python train.py --model="audio frame classifier" --dataset="synthesized solo parts of chorales (CocoChorales)" --train_examples=39062 --time_shift_ms=50 --n_mels=64 --hop_length=160 --input="log_mel" --spec_augment=false --win_length=512 --num_classes=73 --output_stride=4 --arch="conformer" --norm="layernorm" --activation="gelu" --mlp_ratio=3 --head_dim=16 --fused_qkv=false --qk_norm=false --inner_norm=false --subsampling=4 --layers=12 --width=160 --positions="learned" --kernel_size=31 --init="kaiming_normal" --residual_init="none" --optimizer="normuon" --muon_scale="original" --lr=0.008 --momentum=0.85 --nesterov=true --orthogonalizer="polar_express" --adamw_lr_other_params=0.00079 --grad_clip=3.0 --steps=6800 --batch_size=128 --epochs=22.3 --lr_schedule="wsd" --decay_fraction=0.2 --final_lr_fraction=0.01 --warmup_steps=680 --weight_decay=0.0 --adamw_weight_decay_other_params=0.01
Rows from block 3 of a small audio frame classifier, named by matrix and row number. Rows with one number belong to one neuron. Each number is 200 + 20 x the weight over its row's rms, rounded and kept within 0 to 999. All counts start at 0.
After each neuron's rows are labels from the 100 clips, of 14976, where the neuron reaches its highest value: "responds to" is what is common among them. Only what is clearly more common there than usual is listed. The data: synthesized solo parts of chorales (CocoChorales).
# fc1: second MLP up (model.blocks.3.mlp.fc1.weight, 480x160), inputs 80-159
# fc2: second MLP down (model.blocks.3.mlp.fc2.weight, 160x480, transposed), outputs 80-159

fc1.258,181,192,192,190,154,199,188,249,197,192,254,188,226,193,191,202,213,184,182,199,226,214,190,223,188,218,202,196,198,164,191,200,170,184,223,177,196,230,200,184,215,184,182,229,219,201,212,176,215,198,180,212,176,198,197,190,196,162,229,212,205,208,191,226,190,163,171,180,199,179,185,230,202,162,188,202,228,227,180,196
fc2.258,209,215,197,217,195,220,180,195,166,169,195,194,205,204,216,214,216,202,184,195,194,198,201,182,172,218,176,209,221,161,204,161,203,186,198,176,192,203,166,228,206,171,197,181,186,196,216,225,209,213,190,185,215,204,191,209,182,220,197,224,206,223,194,199,199,188,175,240,195,188,226,205,199,208,192,220,186,228,207,171
responds to: note G#3; note A3; note A#3; note G3

fc1.311,180,189,201,180,191,191,208,177,166,229,183,201,222,212,218,203,221,198,211,195,192,150,211,194,193,176,218,215,204,191,202,181,189,209,203,193,178,203,198,223,199,194,195,187,174,175,192,234,209,178,206,202,212,231,179,215,158,239,198,196,208,219,204,196,226,183,216,199,236,216,236,161,180,181,194,186,166,213,199,199
fc2.311,175,169,192,189,203,201,216,208,229,212,213,177,205,179,200,195,241,221,212,233,220,194,176,225,184,185,173,207,203,217,262,167,180,201,236,194,213,206,181,192,220,182,224,210,211,207,183,188,250,185,217,189,229,205,177,189,208,203,187,181,198,193,207,192,209,177,216,156,200,200,209,204,188,216,229,200,206,174,201,208
responds to: note G5; note G4; violin

fc1.89,193,198,202,198,195,221,196,177,201,196,203,207,159,198,205,190,203,176,196,194,188,195,195,213,226,183,231,213,206,210,213,210,182,163,203,201,196,234,187,206,216,176,203,200,208,199,204,235,196,193,182,219,200,220,158,203,208,207,220,211,199,200,208,194,187,221,230,245,187,167,184,193,214,175,149,205,218,186,151,215
fc2.89,230,170,227,193,200,175,197,174,194,215,163,179,181,185,153,181,193,203,165,194,203,194,185,206,221,188,172,212,203,222,231,198,202,181,213,172,164,214,221,217,206,187,202,180,226,240,171,204,181,181,198,180,181,183,230,186,185,173,163,180,188,160,212,192,212,205,221,162,203,194,175,197,227,201,177,204,192,203,214,237
responds to: note C3; note G3; note F3; note C4

fc1.309,218,216,222,192,176,240,220,167,198,199,237,184,219,198,223,153,213,203,187,200,174,215,207,225,222,226,177,204,238,191,207,211,197,191,203,178,178,172,230,226,227,181,200,208,207,219,205,179,201,216,198,208,204,182,235,219,180,208,195,220,201,195,150,238,205,181,217,181,214,177,164,216,185,193,165,187,219,220,199,180
fc2.309,217,174,199,173,199,174,157,223,233,202,166,196,194,183,215,207,228,216,202,236,218,178,200,176,197,211,236,256,203,203,214,201,173,172,239,187,227,213,203,192,211,164,216,195,204,224,194,234,177,189,179,223,230,214,184,174,213,189,221,210,168,184,193,176,219,223,172,211,192,176,197,164,245,233,188,213,199,178,191,162
responds to: note A#2; note F3; tuba; note A2

fc1.305,191,214,214,165,192,202,216,213,187,215,223,183,202,236,177,214,166,188,199,194,236,192,193,188,208,188,176,205,188,194,179,211,164,198,179,206,208,222,207,180,198,202,190,192,166,207,229,231,180,174,213,239,184,193,197,229,168,188,198,168,230,170,213,185,180,206,188,170,183,210,217,150,209,210,226,226,205,216,201,204
fc2.305,168,220,205,211,172,207,189,184,212,227,214,215,191,200,179,203,178,230,239,147,220,176,230,213,207,172,221,191,230,217,219,228,256,187,210,198,174,179,184,187,239,171,194,197,231,198,221,207,199,207,189,196,181,232,226,201,209,194,216,191,211,180,211,215,187,146,188,201,229,190,211,187,184,188,192,157,188,202,207,175
responds to: note C4; note E5; note G#4; note A#3

fc1.22,202,224,206,205,229,208,170,170,181,204,174,191,183,202,215,176,182,218,225,195,190,206,216,200,169,212,232,184,188,173,188,175,181,214,192,207,212,207,220,182,222,178,200,221,213,189,257,188,186,190,188,232,199,202,160,208,153,173,190,228,186,207,217,222,223,222,189,173,232,200,207,182,205,199,167,214,191,200,205,220
fc2.22,187,194,164,182,168,212,214,196,184,164,151,225,185,159,197,207,196,189,163,189,177,170,215,221,203,208,214,208,178,207,204,164,175,174,225,177,183,199,203,249,232,214,208,186,197,203,203,260,212,219,205,179,227,218,198,200,220,209,223,163,197,218,222,221,197,203,187,198,161,229,187,160,211,224,203,192,190,229,197,193
responds to: note G4; note A4; note F#4

fc1.406,198,207,209,207,210,185,209,194,187,219,212,208,208,196,180,203,227,187,205,189,184,214,199,210,168,202,196,207,155,221,226,184,199,209,211,205,196,176,201,209,179,244,188,209,183,188,194,185,180,188,207,147,188,172,189,197,193,200,194,229,181,218,197,181,210,176,190,185,188,251,220,202,195,228,247,200,203,194,198,193
fc2.406,233,197,211,193,200,214,190,207,183,197,197,226,218,209,217,165,211,193,201,210,227,198,178,187,182,176,217,210,218,193,158,243,208,229,223,235,197,223,226,192,193,209,213,217,212,211,205,224,164,211,190,190,202,192,166,226,196,169,226,198,169,202,236,198,192,234,187,198,188,223,217,227,181,200,160,213,215,184,217,164
responds to: note D4; note D#4; note C4; trombone

fc1.352,222,192,211,190,213,202,188,247,215,181,240,224,213,186,195,204,180,207,206,217,183,212,187,203,186,206,180,186,125,184,198,200,224,235,184,216,194,198,171,202,186,209,216,151,175,197,203,219,202,235,184,206,206,222,226,224,195,187,190,181,166,180,191,177,184,198,220,190,184,235,178,212,202,241,205,231,182,187,180,195
fc2.352,233,218,201,202,174,215,218,203,205,192,186,213,217,180,198,206,209,206,222,183,197,194,216,214,208,186,232,237,246,218,210,215,141,228,185,234,218,211,191,185,190,220,238,178,182,192,226,207,213,223,217,180,200,228,202,205,205,225,168,180,185,178,214,211,178,189,177,195,205,193,204,181,198,189,196,228,186,222,236,206
responds to: note D4; note C#4; note A3; note B3

fc1.141,194,195,227,232,216,173,188,223,196,187,224,194,180,194,236,174,220,208,212,194,212,180,180,202,221,154,236,200,204,196,163,199,202,192,169,213,198,219,172,202,181,208,211,200,197,170,201,192,176,193,231,202,204,219,189,207,239,173,186,206,193,195,195,204,194,201,228,177,177,234,169,234,198,198,191,229,193,221,199,192
fc2.141,215,188,216,189,199,222,215,196,189,208,178,222,198,196,190,185,195,177,194,204,215,211,162,222,209,211,237,232,198,223,175,202,205,156,215,206,230,217,177,209,213,186,160,187,227,213,209,249,181,175,183,200,178,226,178,210,189,198,206,210,228,193,217,206,192,183,187,194,163,231,210,186,163,195,206,178,215,226,167,221
responds to: note D4; note D#4; note C4; viola

fc1.454,194,213,191,194,178,197,187,179,168,209,202,190,207,199,223,220,203,202,226,182,213,182,227,187,188,169,158,215,146,162,197,212,224,158,219,200,192,202,200,180,199,208,228,217,191,222,212,228,178,204,217,189,183,214,177,190,215,225,205,192,217,216,211,187,221,193,244,199,239,219,161,211,149,223,192,223,143,192,227,202
fc2.454,195,192,214,219,199,190,215,220,220,208,187,238,171,218,200,178,188,223,183,198,207,205,201,224,217,219,212,143,209,183,211,170,206,229,207,183,217,189,229,223,216,200,200,193,227,208,193,220,172,185,202,184,184,187,190,207,175,220,196,185,202,206,178,181,152,198,200,159,193,215,225,193,203,205,225,168,194,209,219,241
responds to: note D4; note D#4; note C4; note E5

fc1.24,224,208,235,186,201,170,222,245,214,195,216,205,183,186,190,184,205,186,204,219,158,213,185,168,237,165,222,211,196,218,218,194,200,192,215,195,190,234,183,224,214,209,161,196,181,190,203,195,195,191,228,253,189,224,215,231,185,178,164,185,170,207,209,212,177,216,199,168,213,207,223,181,207,193,204,186,222,213,202,213
fc2.24,187,189,238,155,214,204,195,235,210,213,199,195,204,208,186,229,178,190,171,189,215,173,195,227,185,188,210,203,194,200,180,197,216,190,177,208,205,191,204,199,209,211,228,195,141,218,190,212,203,208,203,204,216,197,192,175,224,196,187,210,192,182,189,206,196,207,185,185,232,223,213,184,212,224,209,205,183,177,194,208
responds to: note G5; note F5; flute; violin

fc1.126,164,202,192,163,196,205,217,184,168,176,197,172,218,211,224,222,174,212,216,164,168,216,218,226,199,212,181,192,222,221,165,226,179,213,185,185,210,204,208,185,163,200,188,198,184,210,186,214,230,191,220,245,206,197,177,192,222,200,188,220,208,207,228,239,199,170,206,218,163,209,212,181,219,207,154,187,199,178,180,227
fc2.126,211,198,226,190,201,187,200,202,187,196,237,200,209,183,215,190,192,180,228,207,175,242,229,189,195,234,195,224,217,237,200,191,222,176,241,180,183,211,199,193,193,203,256,200,191,171,192,223,155,190,196,214,210,206,219,181,216,234,152,230,196,165,211,170,180,188,186,176,218,176,196,190,192,188,215,193,197,221,235,189
responds to: note G4; note A4; note B4

fc1.272,153,226,200,184,181,263,194,208,178,213,205,221,231,185,184,189,211,197,204,210,187,171,251,192,208,188,221,156,241,213,214,233,201,161,209,192,200,187,202,229,225,209,196,203,202,208,175,196,196,193,174,192,200,199,210,210,190,196,170,227,201,175,183,222,176,209,210,224,184,192,226,221,204,190,184,165,188,199,217,156
fc2.272,187,185,223,231,208,212,186,179,241,195,203,217,186,246,175,177,167,211,179,179,202,214,183,219,223,197,207,227,195,226,165,211,242,185,177,225,182,165,212,159,163,199,213,199,210,167,249,202,185,169,217,198,213,219,201,190,203,187,180,209,181,224,209,200,222,165,178,205,180,206,166,199,203,211,217,190,210,202,192,180
responds to: note A#4; note B4; note C#5; horn

fc1.441,204,199,180,192,172,185,190,174,217,231,200,221,252,222,191,225,225,198,180,175,217,214,192,190,208,225,193,163,204,224,185,201,180,237,197,193,166,198,174,234,219,192,172,215,178,238,208,185,192,175,189,236,208,209,193,231,210,191,170,201,204,214,222,193,186,213,193,180,187,197,206,217,180,219,210,186,229,209,201,136
fc2.441,187,220,174,188,219,212,218,209,185,212,210,224,192,172,224,187,199,218,197,190,229,171,163,188,231,188,208,211,232,211,199,190,173,198,205,207,197,149,186,194,217,213,200,246,200,223,221,212,185,215,208,193,221,221,200,166,199,218,252,186,203,203,210,231,178,222,209,203,217,184,225,208,202,165,209,187,222,205,208,186
responds to: note B2; note F#3; note B3; note E3

fc1.55,172,169,205,184,171,193,220,208,254,237,214,217,216,206,213,196,174,204,180,198,218,213,199,188,215,161,208,177,211,197,195,198,211,173,230,204,164,164,221,206,192,213,186,183,253,214,204,177,206,189,214,183,191,207,217,177,182,190,187,202,187,209,189,223,219,212,213,211,199,234,174,204,171,195,198,218,201,212,227,204
fc2.55,203,207,207,209,204,173,184,213,179,186,226,202,178,224,216,187,196,221,222,198,180,177,228,201,172,205,223,201,165,199,196,186,223,215,191,182,206,217,219,180,200,174,205,252,183,197,224,230,159,198,209,218,205,184,192,232,238,194,196,192,176,231,195,172,169,198,202,214,213,211,226,202,187,193,203,199,216,182,186,199
responds to: note B2; note B3; note F#3; note E3

fc1.438,172,196,185,189,228,217,194,201,209,236,208,198,202,200,159,182,157,234,150,229,202,216,205,165,198,203,192,252,215,216,204,183,168,205,155,221,192,214,216,202,198,200,250,195,200,200,184,190,186,167,170,202,236,204,231,219,191,190,169,209,199,195,187,179,155,194,198,185,192,173,189,189,214,224,214,205,210,229,182,184
fc2.438,200,183,211,219,224,170,175,186,214,238,194,179,181,159,229,180,208,217,200,220,182,186,217,199,208,231,215,170,183,173,213,233,199,209,178,243,209,161,177,237,190,203,188,218,216,213,200,194,164,180,189,201,231,190,189,184,230,178,231,173,167,187,222,213,232,194,167,214,165,203,200,151,194,185,183,217,151,191,186,208
responds to: note A#4; note C5; oboe; horn

fc1.451,182,217,189,200,224,198,195,175,209,213,204,240,226,197,205,185,185,195,225,178,185,206,207,194,213,227,213,180,267,231,209,186,208,228,223,178,172,180,187,199,219,151,174,230,209,248,228,174,212,183,200,191,184,234,202,202,216,210,207,177,196,240,203,208,192,202,185,201,220,212,193,201,202,227,197,198,223,233,197,196
fc2.451,214,206,177,184,195,213,191,233,179,219,189,184,178,201,184,214,244,206,197,212,206,181,174,225,221,210,181,206,159,203,225,196,200,215,194,192,241,204,222,248,197,201,220,205,191,194,175,222,180,216,215,228,213,172,197,232,195,189,230,201,197,177,170,186,175,214,202,198,183,188,214,215,205,191,222,220,196,190,223,188
responds to: note B2; tuba; note A#2; note B3

fc1.85,214,206,187,175,182,202,184,167,168,181,224,196,187,204,211,217,208,185,184,184,179,206,190,242,220,186,215,189,219,187,200,221,214,210,195,190,228,223,184,226,184,197,188,213,187,177,179,178,200,195,189,206,197,211,238,226,218,218,238,201,202,158,204,177,182,239,246,211,204,171,236,193,199,159,192,221,196,172,231,174
fc2.85,191,207,218,188,211,195,140,249,194,167,261,176,187,190,196,211,208,231,187,247,208,185,198,183,216,247,164,204,244,216,190,200,209,229,264,204,186,196,188,197,207,182,187,215,198,183,218,224,207,216,203,221,184,208,188,182,213,197,186,187,198,201,206,235,179,222,197,213,204,217,216,199,190,207,189,171,160,195,174,207
responds to: note G5; flute; note F5

fc1.266,204,220,209,197,201,193,223,209,229,200,240,226,219,176,218,204,183,217,208,188,185,186,203,191,213,213,207,233,188,185,244,195,219,218,200,160,217,195,188,217,173,210,192,179,190,211,209,217,175,185,207,164,204,205,178,189,172,152,189,226,200,168,194,157,223,214,219,202,166,205,209,207,196,207,190,202,187,209,196,199
fc2.266,190,172,220,182,226,219,203,201,161,211,196,210,207,209,208,162,189,224,188,208,215,210,191,222,203,226,204,210,200,218,195,196,199,213,187,216,200,180,219,177,222,206,213,187,165,203,205,163,189,243,208,234,249,196,222,199,232,194,201,226,165,211,205,181,183,184,168,220,185,229,181,234,157,218,186,216,223,221,206,234
responds to: note D4; note D#4; note C4; trombone

fc1.248,174,187,159,213,181,209,218,181,164,201,197,213,210,183,220,173,173,221,199,203,179,221,217,196,205,195,232,179,230,194,187,206,169,197,187,231,197,195,172,225,198,207,192,192,188,171,215,230,227,204,182,221,210,220,169,224,185,207,217,187,192,182,195,201,206,175,184,232,181,198,196,154,235,214,219,231,212,191,196,216
fc2.248,206,196,226,201,184,199,204,188,218,201,210,177,191,201,188,208,186,216,184,184,202,192,215,204,192,208,209,218,171,195,188,206,206,198,233,227,182,196,183,186,184,200,205,159,198,202,223,242,199,235,193,202,169,217,220,181,195,211,198,195,163,167,209,216,193,195,199,187,224,198,214,191,211,194,225,178,172,248,239,209
responds to: note G4; note A4

fc1.328,191,178,207,201,220,218,177,185,184,210,210,236,193,181,174,190,200,211,219,191,219,198,224,184,194,189,208,178,184,226,152,189,209,175,229,218,182,171,212,210,185,189,224,231,171,181,165,179,197,160,244,183,180,231,199,164,204,189,197,179,201,161,197,191,233,223,203,176,201,175,213,206,209,215,220,171,163,211,198,197
fc2.328,201,157,195,197,181,211,213,219,179,221,199,196,201,188,230,194,214,140,176,197,212,215,223,232,222,247,207,200,185,205,221,167,172,213,218,167,178,194,198,234,196,176,205,220,196,247,197,211,190,197,196,183,210,203,185,196,196,198,200,203,196,196,227,207,197,188,173,192,184,233,172,189,197,172,187,226,149,222,191,194
responds to: note G5; note F#4; violin; note E5

fc1.43,213,205,195,189,176,196,178,209,166,205,238,169,198,203,189,203,222,225,217,203,197,197,207,197,219,194,209,206,195,197,171,208,204,201,189,198,185,168,176,168,208,199,191,203,214,218,159,207,172,189,189,206,171,215,180,183,218,192,186,169,205,213,185,216,207,209,206,173,198,229,192,235,204,214,200,179,227,241,241,190
fc2.43,226,220,198,230,214,207,195,178,193,229,224,204,191,228,217,196,186,195,206,204,216,188,174,193,192,173,181,172,196,182,218,185,189,195,202,161,198,205,183,199,236,193,196,221,200,238,179,194,209,245,215,161,238,158,189,214,200,230,205,257,218,215,221,181,183,176,197,222,225,183,177,195,195,165,216,213,211,194,217,240
responds to: note B2; note B3; cello; note E3

fc1.473,195,178,220,167,192,210,225,245,163,220,196,198,196,171,202,188,222,208,195,195,174,182,160,190,216,180,230,226,222,197,171,190,192,204,223,201,210,163,192,227,179,207,183,196,189,187,220,178,212,227,180,224,187,201,204,209,199,194,181,190,188,218,234,227,189,197,195,186,182,192,208,207,184,193,192,206,195,213,177,226
fc2.473,204,194,185,212,205,199,227,216,233,202,174,225,193,221,192,168,181,184,199,178,223,195,221,212,161,218,186,185,201,196,190,237,206,192,172,181,200,219,183,173,213,192,184,229,193,188,179,195,185,177,206,204,188,201,186,185,176,179,197,213,217,184,223,170,206,227,216,199,177,182,188,208,184,203,212,180,241,199,229,216
responds to: note G5; note A5; flute

fc1.452,208,189,171,210,187,195,201,196,196,210,224,245,187,207,195,197,179,200,194,189,189,232,205,209,197,188,213,236,193,215,207,221,200,213,169,202,210,180,169,209,204,239,201,201,257,177,209,211,174,201,188,218,177,203,233,190,204,197,177,221,182,182,203,213,219,217,208,230,190,185,170,209,172,212,172,148,199,199,167,197
fc2.452,199,190,206,212,177,229,198,210,209,190,202,188,229,214,205,221,226,184,177,185,230,215,213,180,192,213,208,199,200,192,198,224,191,205,170,172,191,232,214,227,224,197,210,205,209,233,185,220,235,227,210,195,242,171,168,207,198,192,206,181,229,198,214,200,217,187,216,195,192,196,215,196,172,180,190,202,194,202,208,218
responds to: note C3; note G3; note F3; note C4

fc1.198,197,224,210,201,179,206,213,214,245,245,213,208,218,192,205,209,241,167,202,180,213,214,198,215,222,254,213,198,205,204,200,205,189,215,182,202,185,210,200,222,216,186,193,181,167,251,205,209,207,226,178,229,178,156,195,226,205,183,199,188,206,202,219,253,179,207,171,209,183,194,185,209,172,205,202,201,187,240,204,168
fc2.198,183,136,204,189,189,201,198,195,184,197,192,224,187,173,186,198,186,210,195,205,192,187,187,178,175,194,184,205,195,199,169,221,180,213,223,162,217,142,219,184,211,181,215,257,213,206,207,166,179,190,203,182,233,229,229,207,203,190,212,199,196,171,194,217,208,230,202,181,193,180,199,223,203,228,204,182,213,145,209,228
responds to: note B2; note B3; note F#3; note E3

fc1.29,164,192,202,174,169,180,148,218,205,200,186,191,190,205,187,229,205,202,185,183,195,230,187,238,193,244,178,183,189,231,183,206,182,213,225,209,193,176,210,221,231,178,175,187,218,222,206,207,213,221,182,210,189,229,201,197,221,196,227,170,217,181,177,206,197,204,175,207,175,207,190,202,191,195,212,206,193,193,214,186
fc2.29,200,213,201,216,233,185,200,174,216,206,207,229,198,184,203,160,204,188,206,166,209,174,220,183,200,201,224,198,224,174,205,179,184,199,233,188,187,168,208,172,163,174,197,193,187,188,213,180,188,197,198,187,225,159,226,210,188,219,204,207,216,189,182,219,185,199,216,197,220,179,194,196,185,205,174,182,237,206,228,238
responds to: note B2; note B3; note F#3; note F5

fc1.387,230,212,206,186,171,239,164,218,223,191,248,183,210,208,203,168,224,165,209,202,176,174,186,160,187,202,206,232,185,216,165,198,201,161,203,190,204,176,185,193,198,228,187,175,207,199,202,176,201,190,182,180,203,202,166,197,238,226,211,172,212,197,178,234,199,208,213,194,196,177,179,205,218,198,217,193,172,230,221,196
fc2.387,230,225,176,206,195,155,215,179,201,207,196,211,220,200,168,160,201,198,188,160,193,225,202,223,218,213,215,177,194,230,182,192,193,177,230,201,219,195,235,188,206,199,187,182,198,195,174,218,177,171,227,210,200,212,213,212,224,236,204,178,190,229,195,208,188,204,229,184,206,214,218,227,192,187,213,198,198,222,191,189
responds to: note C4; note A#3; note G3; bassoon

fc1.32,185,205,200,188,228,196,221,195,183,199,199,231,198,195,207,206,193,209,202,182,202,164,162,193,223,170,184,209,156,203,189,181,209,208,199,205,205,233,207,196,193,229,204,217,192,180,180,162,174,247,208,195,191,255,200,240,191,201,154,201,157,206,209,223,199,184,232,202,194,219,194,208,216,157,175,162,211,196,179,201
fc2.32,218,186,215,199,187,214,189,233,197,203,203,177,212,188,209,208,199,164,197,200,181,171,182,195,192,217,180,173,181,229,205,203,203,216,231,249,200,184,171,246,190,167,212,220,196,236,193,170,200,190,195,236,204,204,206,208,202,213,211,166,200,187,215,210,190,231,183,163,193,180,225,189,211,186,189,231,205,187,212,185
responds to: note G5; note A5; note F5; flute

fc1.478,151,228,202,206,215,218,203,190,197,202,195,207,207,190,185,224,190,180,210,197,196,203,244,192,219,201,150,217,209,191,181,234,232,227,189,200,200,189,197,193,202,188,236,245,161,213,195,210,166,206,224,220,204,183,199,208,153,200,217,193,228,217,191,228,200,182,165,229,185,188,191,223,201,184,191,203,219,186,203,181
fc2.478,205,184,212,187,205,178,182,200,209,202,224,169,184,189,231,181,241,217,212,203,214,197,207,218,219,213,218,166,201,179,241,159,161,170,233,195,194,204,205,200,204,226,181,203,218,209,229,209,201,173,171,200,204,202,218,227,223,172,167,210,225,194,173,183,175,212,183,201,169,212,191,218,198,227,225,201,181,184,186,191
responds to: note A#2; note A#3; tuba; note F3

fc1.225,180,195,201,214,219,205,181,241,226,182,201,188,146,194,220,192,236,206,196,202,178,227,232,196,192,205,179,202,172,184,215,183,225,200,209,180,193,224,199,212,237,177,219,181,211,200,218,198,209,179,200,184,209,166,188,187,248,179,204,177,199,178,208,199,221,196,194,214,197,206,204,179,162,215,167,260,213,218,168,202
fc2.225,188,212,223,212,216,231,203,194,207,202,213,200,220,196,158,212,204,208,241,185,221,191,211,173,213,208,212,200,211,203,177,212,197,217,194,234,227,193,189,167,190,150,205,192,220,221,213,186,175,181,192,175,163,226,181,196,200,210,189,210,202,174,194,216,185,183,202,161,167,200,182,196,180,151,173,165,185,162,219,204
responds to: note C4; note B3; note G3; cello

fc1.413,199,194,225,216,239,197,205,176,193,182,192,189,218,216,223,243,205,188,179,204,239,185,217,171,221,216,174,206,212,238,219,190,215,184,190,225,166,167,208,204,187,214,196,187,199,209,192,200,154,209,202,226,195,187,193,202,187,193,205,198,183,202,181,216,198,186,138,203,189,187,215,228,189,191,198,205,205,213,158,204
fc2.413,227,202,177,184,182,213,224,218,211,179,218,232,237,218,193,173,199,204,188,192,191,198,229,212,179,196,206,207,209,181,205,189,201,190,214,165,198,203,199,164,215,219,202,182,175,185,211,222,211,186,219,177,229,241,189,184,231,210,193,222,218,196,207,202,190,206,242,221,211,220,186,186,214,169,230,169,195,218,227,185
responds to: note A#4; note G#4; note A4; horn

fc1.56,178,219,192,177,237,189,182,211,219,225,186,213,160,204,177,187,176,203,223,175,205,186,192,231,198,197,184,202,202,168,200,202,176,175,227,231,201,207,218,202,203,210,194,212,220,188,210,195,185,196,178,220,224,211,220,216,205,206,171,237,188,192,229,207,202,193,195,218,180,180,214,199,186,185,226,206,216,188,202,247
fc2.56,209,186,219,189,161,228,228,189,194,200,176,177,214,171,178,211,187,187,165,232,208,234,227,203,208,155,229,169,210,209,212,206,184,215,211,181,189,183,179,190,222,198,221,191,195,217,194,194,188,183,203,192,212,198,209,186,227,195,196,223,168,154,230,225,232,196,206,192,179,215,188,204,204,210,168,242,222,236,198,175
responds to: note G4; clarinet

fc1.424,219,201,152,217,207,244,227,170,177,175,206,208,200,195,220,205,241,237,193,213,175,227,193,198,213,178,186,209,165,197,192,178,197,220,187,187,177,188,202,205,195,190,193,181,198,156,218,202,209,200,198,209,206,179,236,204,216,197,185,210,207,188,218,193,180,206,188,187,210,183,180,212,223,173,175,209,209,192,220,216
fc2.424,182,210,193,173,196,184,197,197,224,194,223,207,185,168,190,183,173,179,176,183,212,200,239,202,198,196,211,186,219,193,195,189,237,169,238,176,204,175,178,186,180,208,194,192,188,202,220,177,230,198,182,223,191,187,221,198,173,205,198,199,220,177,193,242,220,201,226,186,193,213,194,196,186,223,225,179,196,207,215,188
responds to: note A#4; horn; note C5

fc1.299,236,222,271,214,198,186,181,215,204,238,215,204,193,238,174,231,204,204,184,211,209,197,172,238,198,170,207,203,194,196,163,186,156,199,208,227,204,217,201,177,219,208,219,197,211,188,248,227,205,200,192,187,197,213,230,194,178,201,194,232,192,185,205,177,222,232,164,188,188,203,196,200,180,185,184,226,225,187,234,210
fc2.299,163,179,165,192,189,195,190,188,200,191,196,184,192,179,185,219,170,187,179,211,184,180,199,180,199,201,233,158,222,202,171,186,216,218,208,128,222,221,166,207,223,235,197,190,178,194,210,208,205,161,230,188,214,218,161,217,200,201,177,219,194,191,202,214,218,168,227,222,212,176,215,218,183,213,206,205,195,182,199,233
responds to: note G#3; note A#3; cello; note C4

fc1.232,206,200,221,188,195,223,193,190,212,198,226,207,198,179,157,145,161,234,176,204,202,199,190,219,190,217,207,170,203,213,206,204,185,171,219,230,180,194,201,227,220,169,238,217,215,225,186,200,181,158,195,204,202,223,181,227,201,133,185,176,206,187,195,175,209,198,173,184,205,186,239,222,189,170,178,238,216,204,159,217
fc2.232,169,204,181,198,197,192,187,207,206,217,214,219,204,170,234,206,242,178,182,199,176,193,224,185,162,180,198,246,186,196,213,175,146,234,178,209,201,194,175,207,202,215,220,204,231,223,193,211,221,206,188,189,202,204,203,138,208,210,237,201,225,214,207,215,229,180,219,188,172,175,200,184,186,187,227,228,195,187,191,172
responds to: note G4; note A4; violin

fc1.215,201,211,218,214,243,219,192,205,179,204,211,197,197,187,189,174,224,198,239,169,199,172,222,191,176,192,195,186,167,185,222,199,189,164,224,184,213,206,212,221,177,208,206,217,172,137,174,226,218,197,199,198,219,206,168,176,195,154,183,214,203,227,204,204,216,219,182,189,219,193,193,207,206,206,171,210,201,177,152,226
fc2.215,216,210,187,161,194,165,202,195,171,194,236,200,195,200,219,175,210,198,211,188,199,213,166,199,219,210,209,219,180,199,202,193,200,191,213,187,191,182,195,167,204,186,210,207,217,245,203,198,196,173,183,187,206,175,189,197,241,215,211,160,221,157,225,240,231,214,187,191,218,212,210,177,203,178,200,220,193,183,179,186
responds to: note G5; violin; note F5; note E5

fc1.403,194,216,207,194,198,208,179,188,187,208,179,217,216,208,245,204,197,222,204,202,174,224,199,170,207,205,203,219,217,165,178,181,226,182,214,159,180,205,206,193,217,158,189,202,222,240,232,167,188,195,189,199,205,185,199,190,204,166,187,205,208,181,140,196,193,216,180,199,204,203,213,206,223,221,162,232,213,248,194,216
fc2.403,198,174,181,183,212,176,186,187,219,241,201,183,173,181,187,164,198,178,188,217,228,169,207,223,193,210,205,174,154,216,203,190,189,232,194,169,210,236,190,207,221,218,207,212,167,221,221,211,207,194,178,169,180,200,217,224,200,183,213,188,197,177,209,214,196,202,218,195,209,217,160,199,212,237,187,145,187,177,194,189
responds to: note B2; note F#3; note B3; bassoon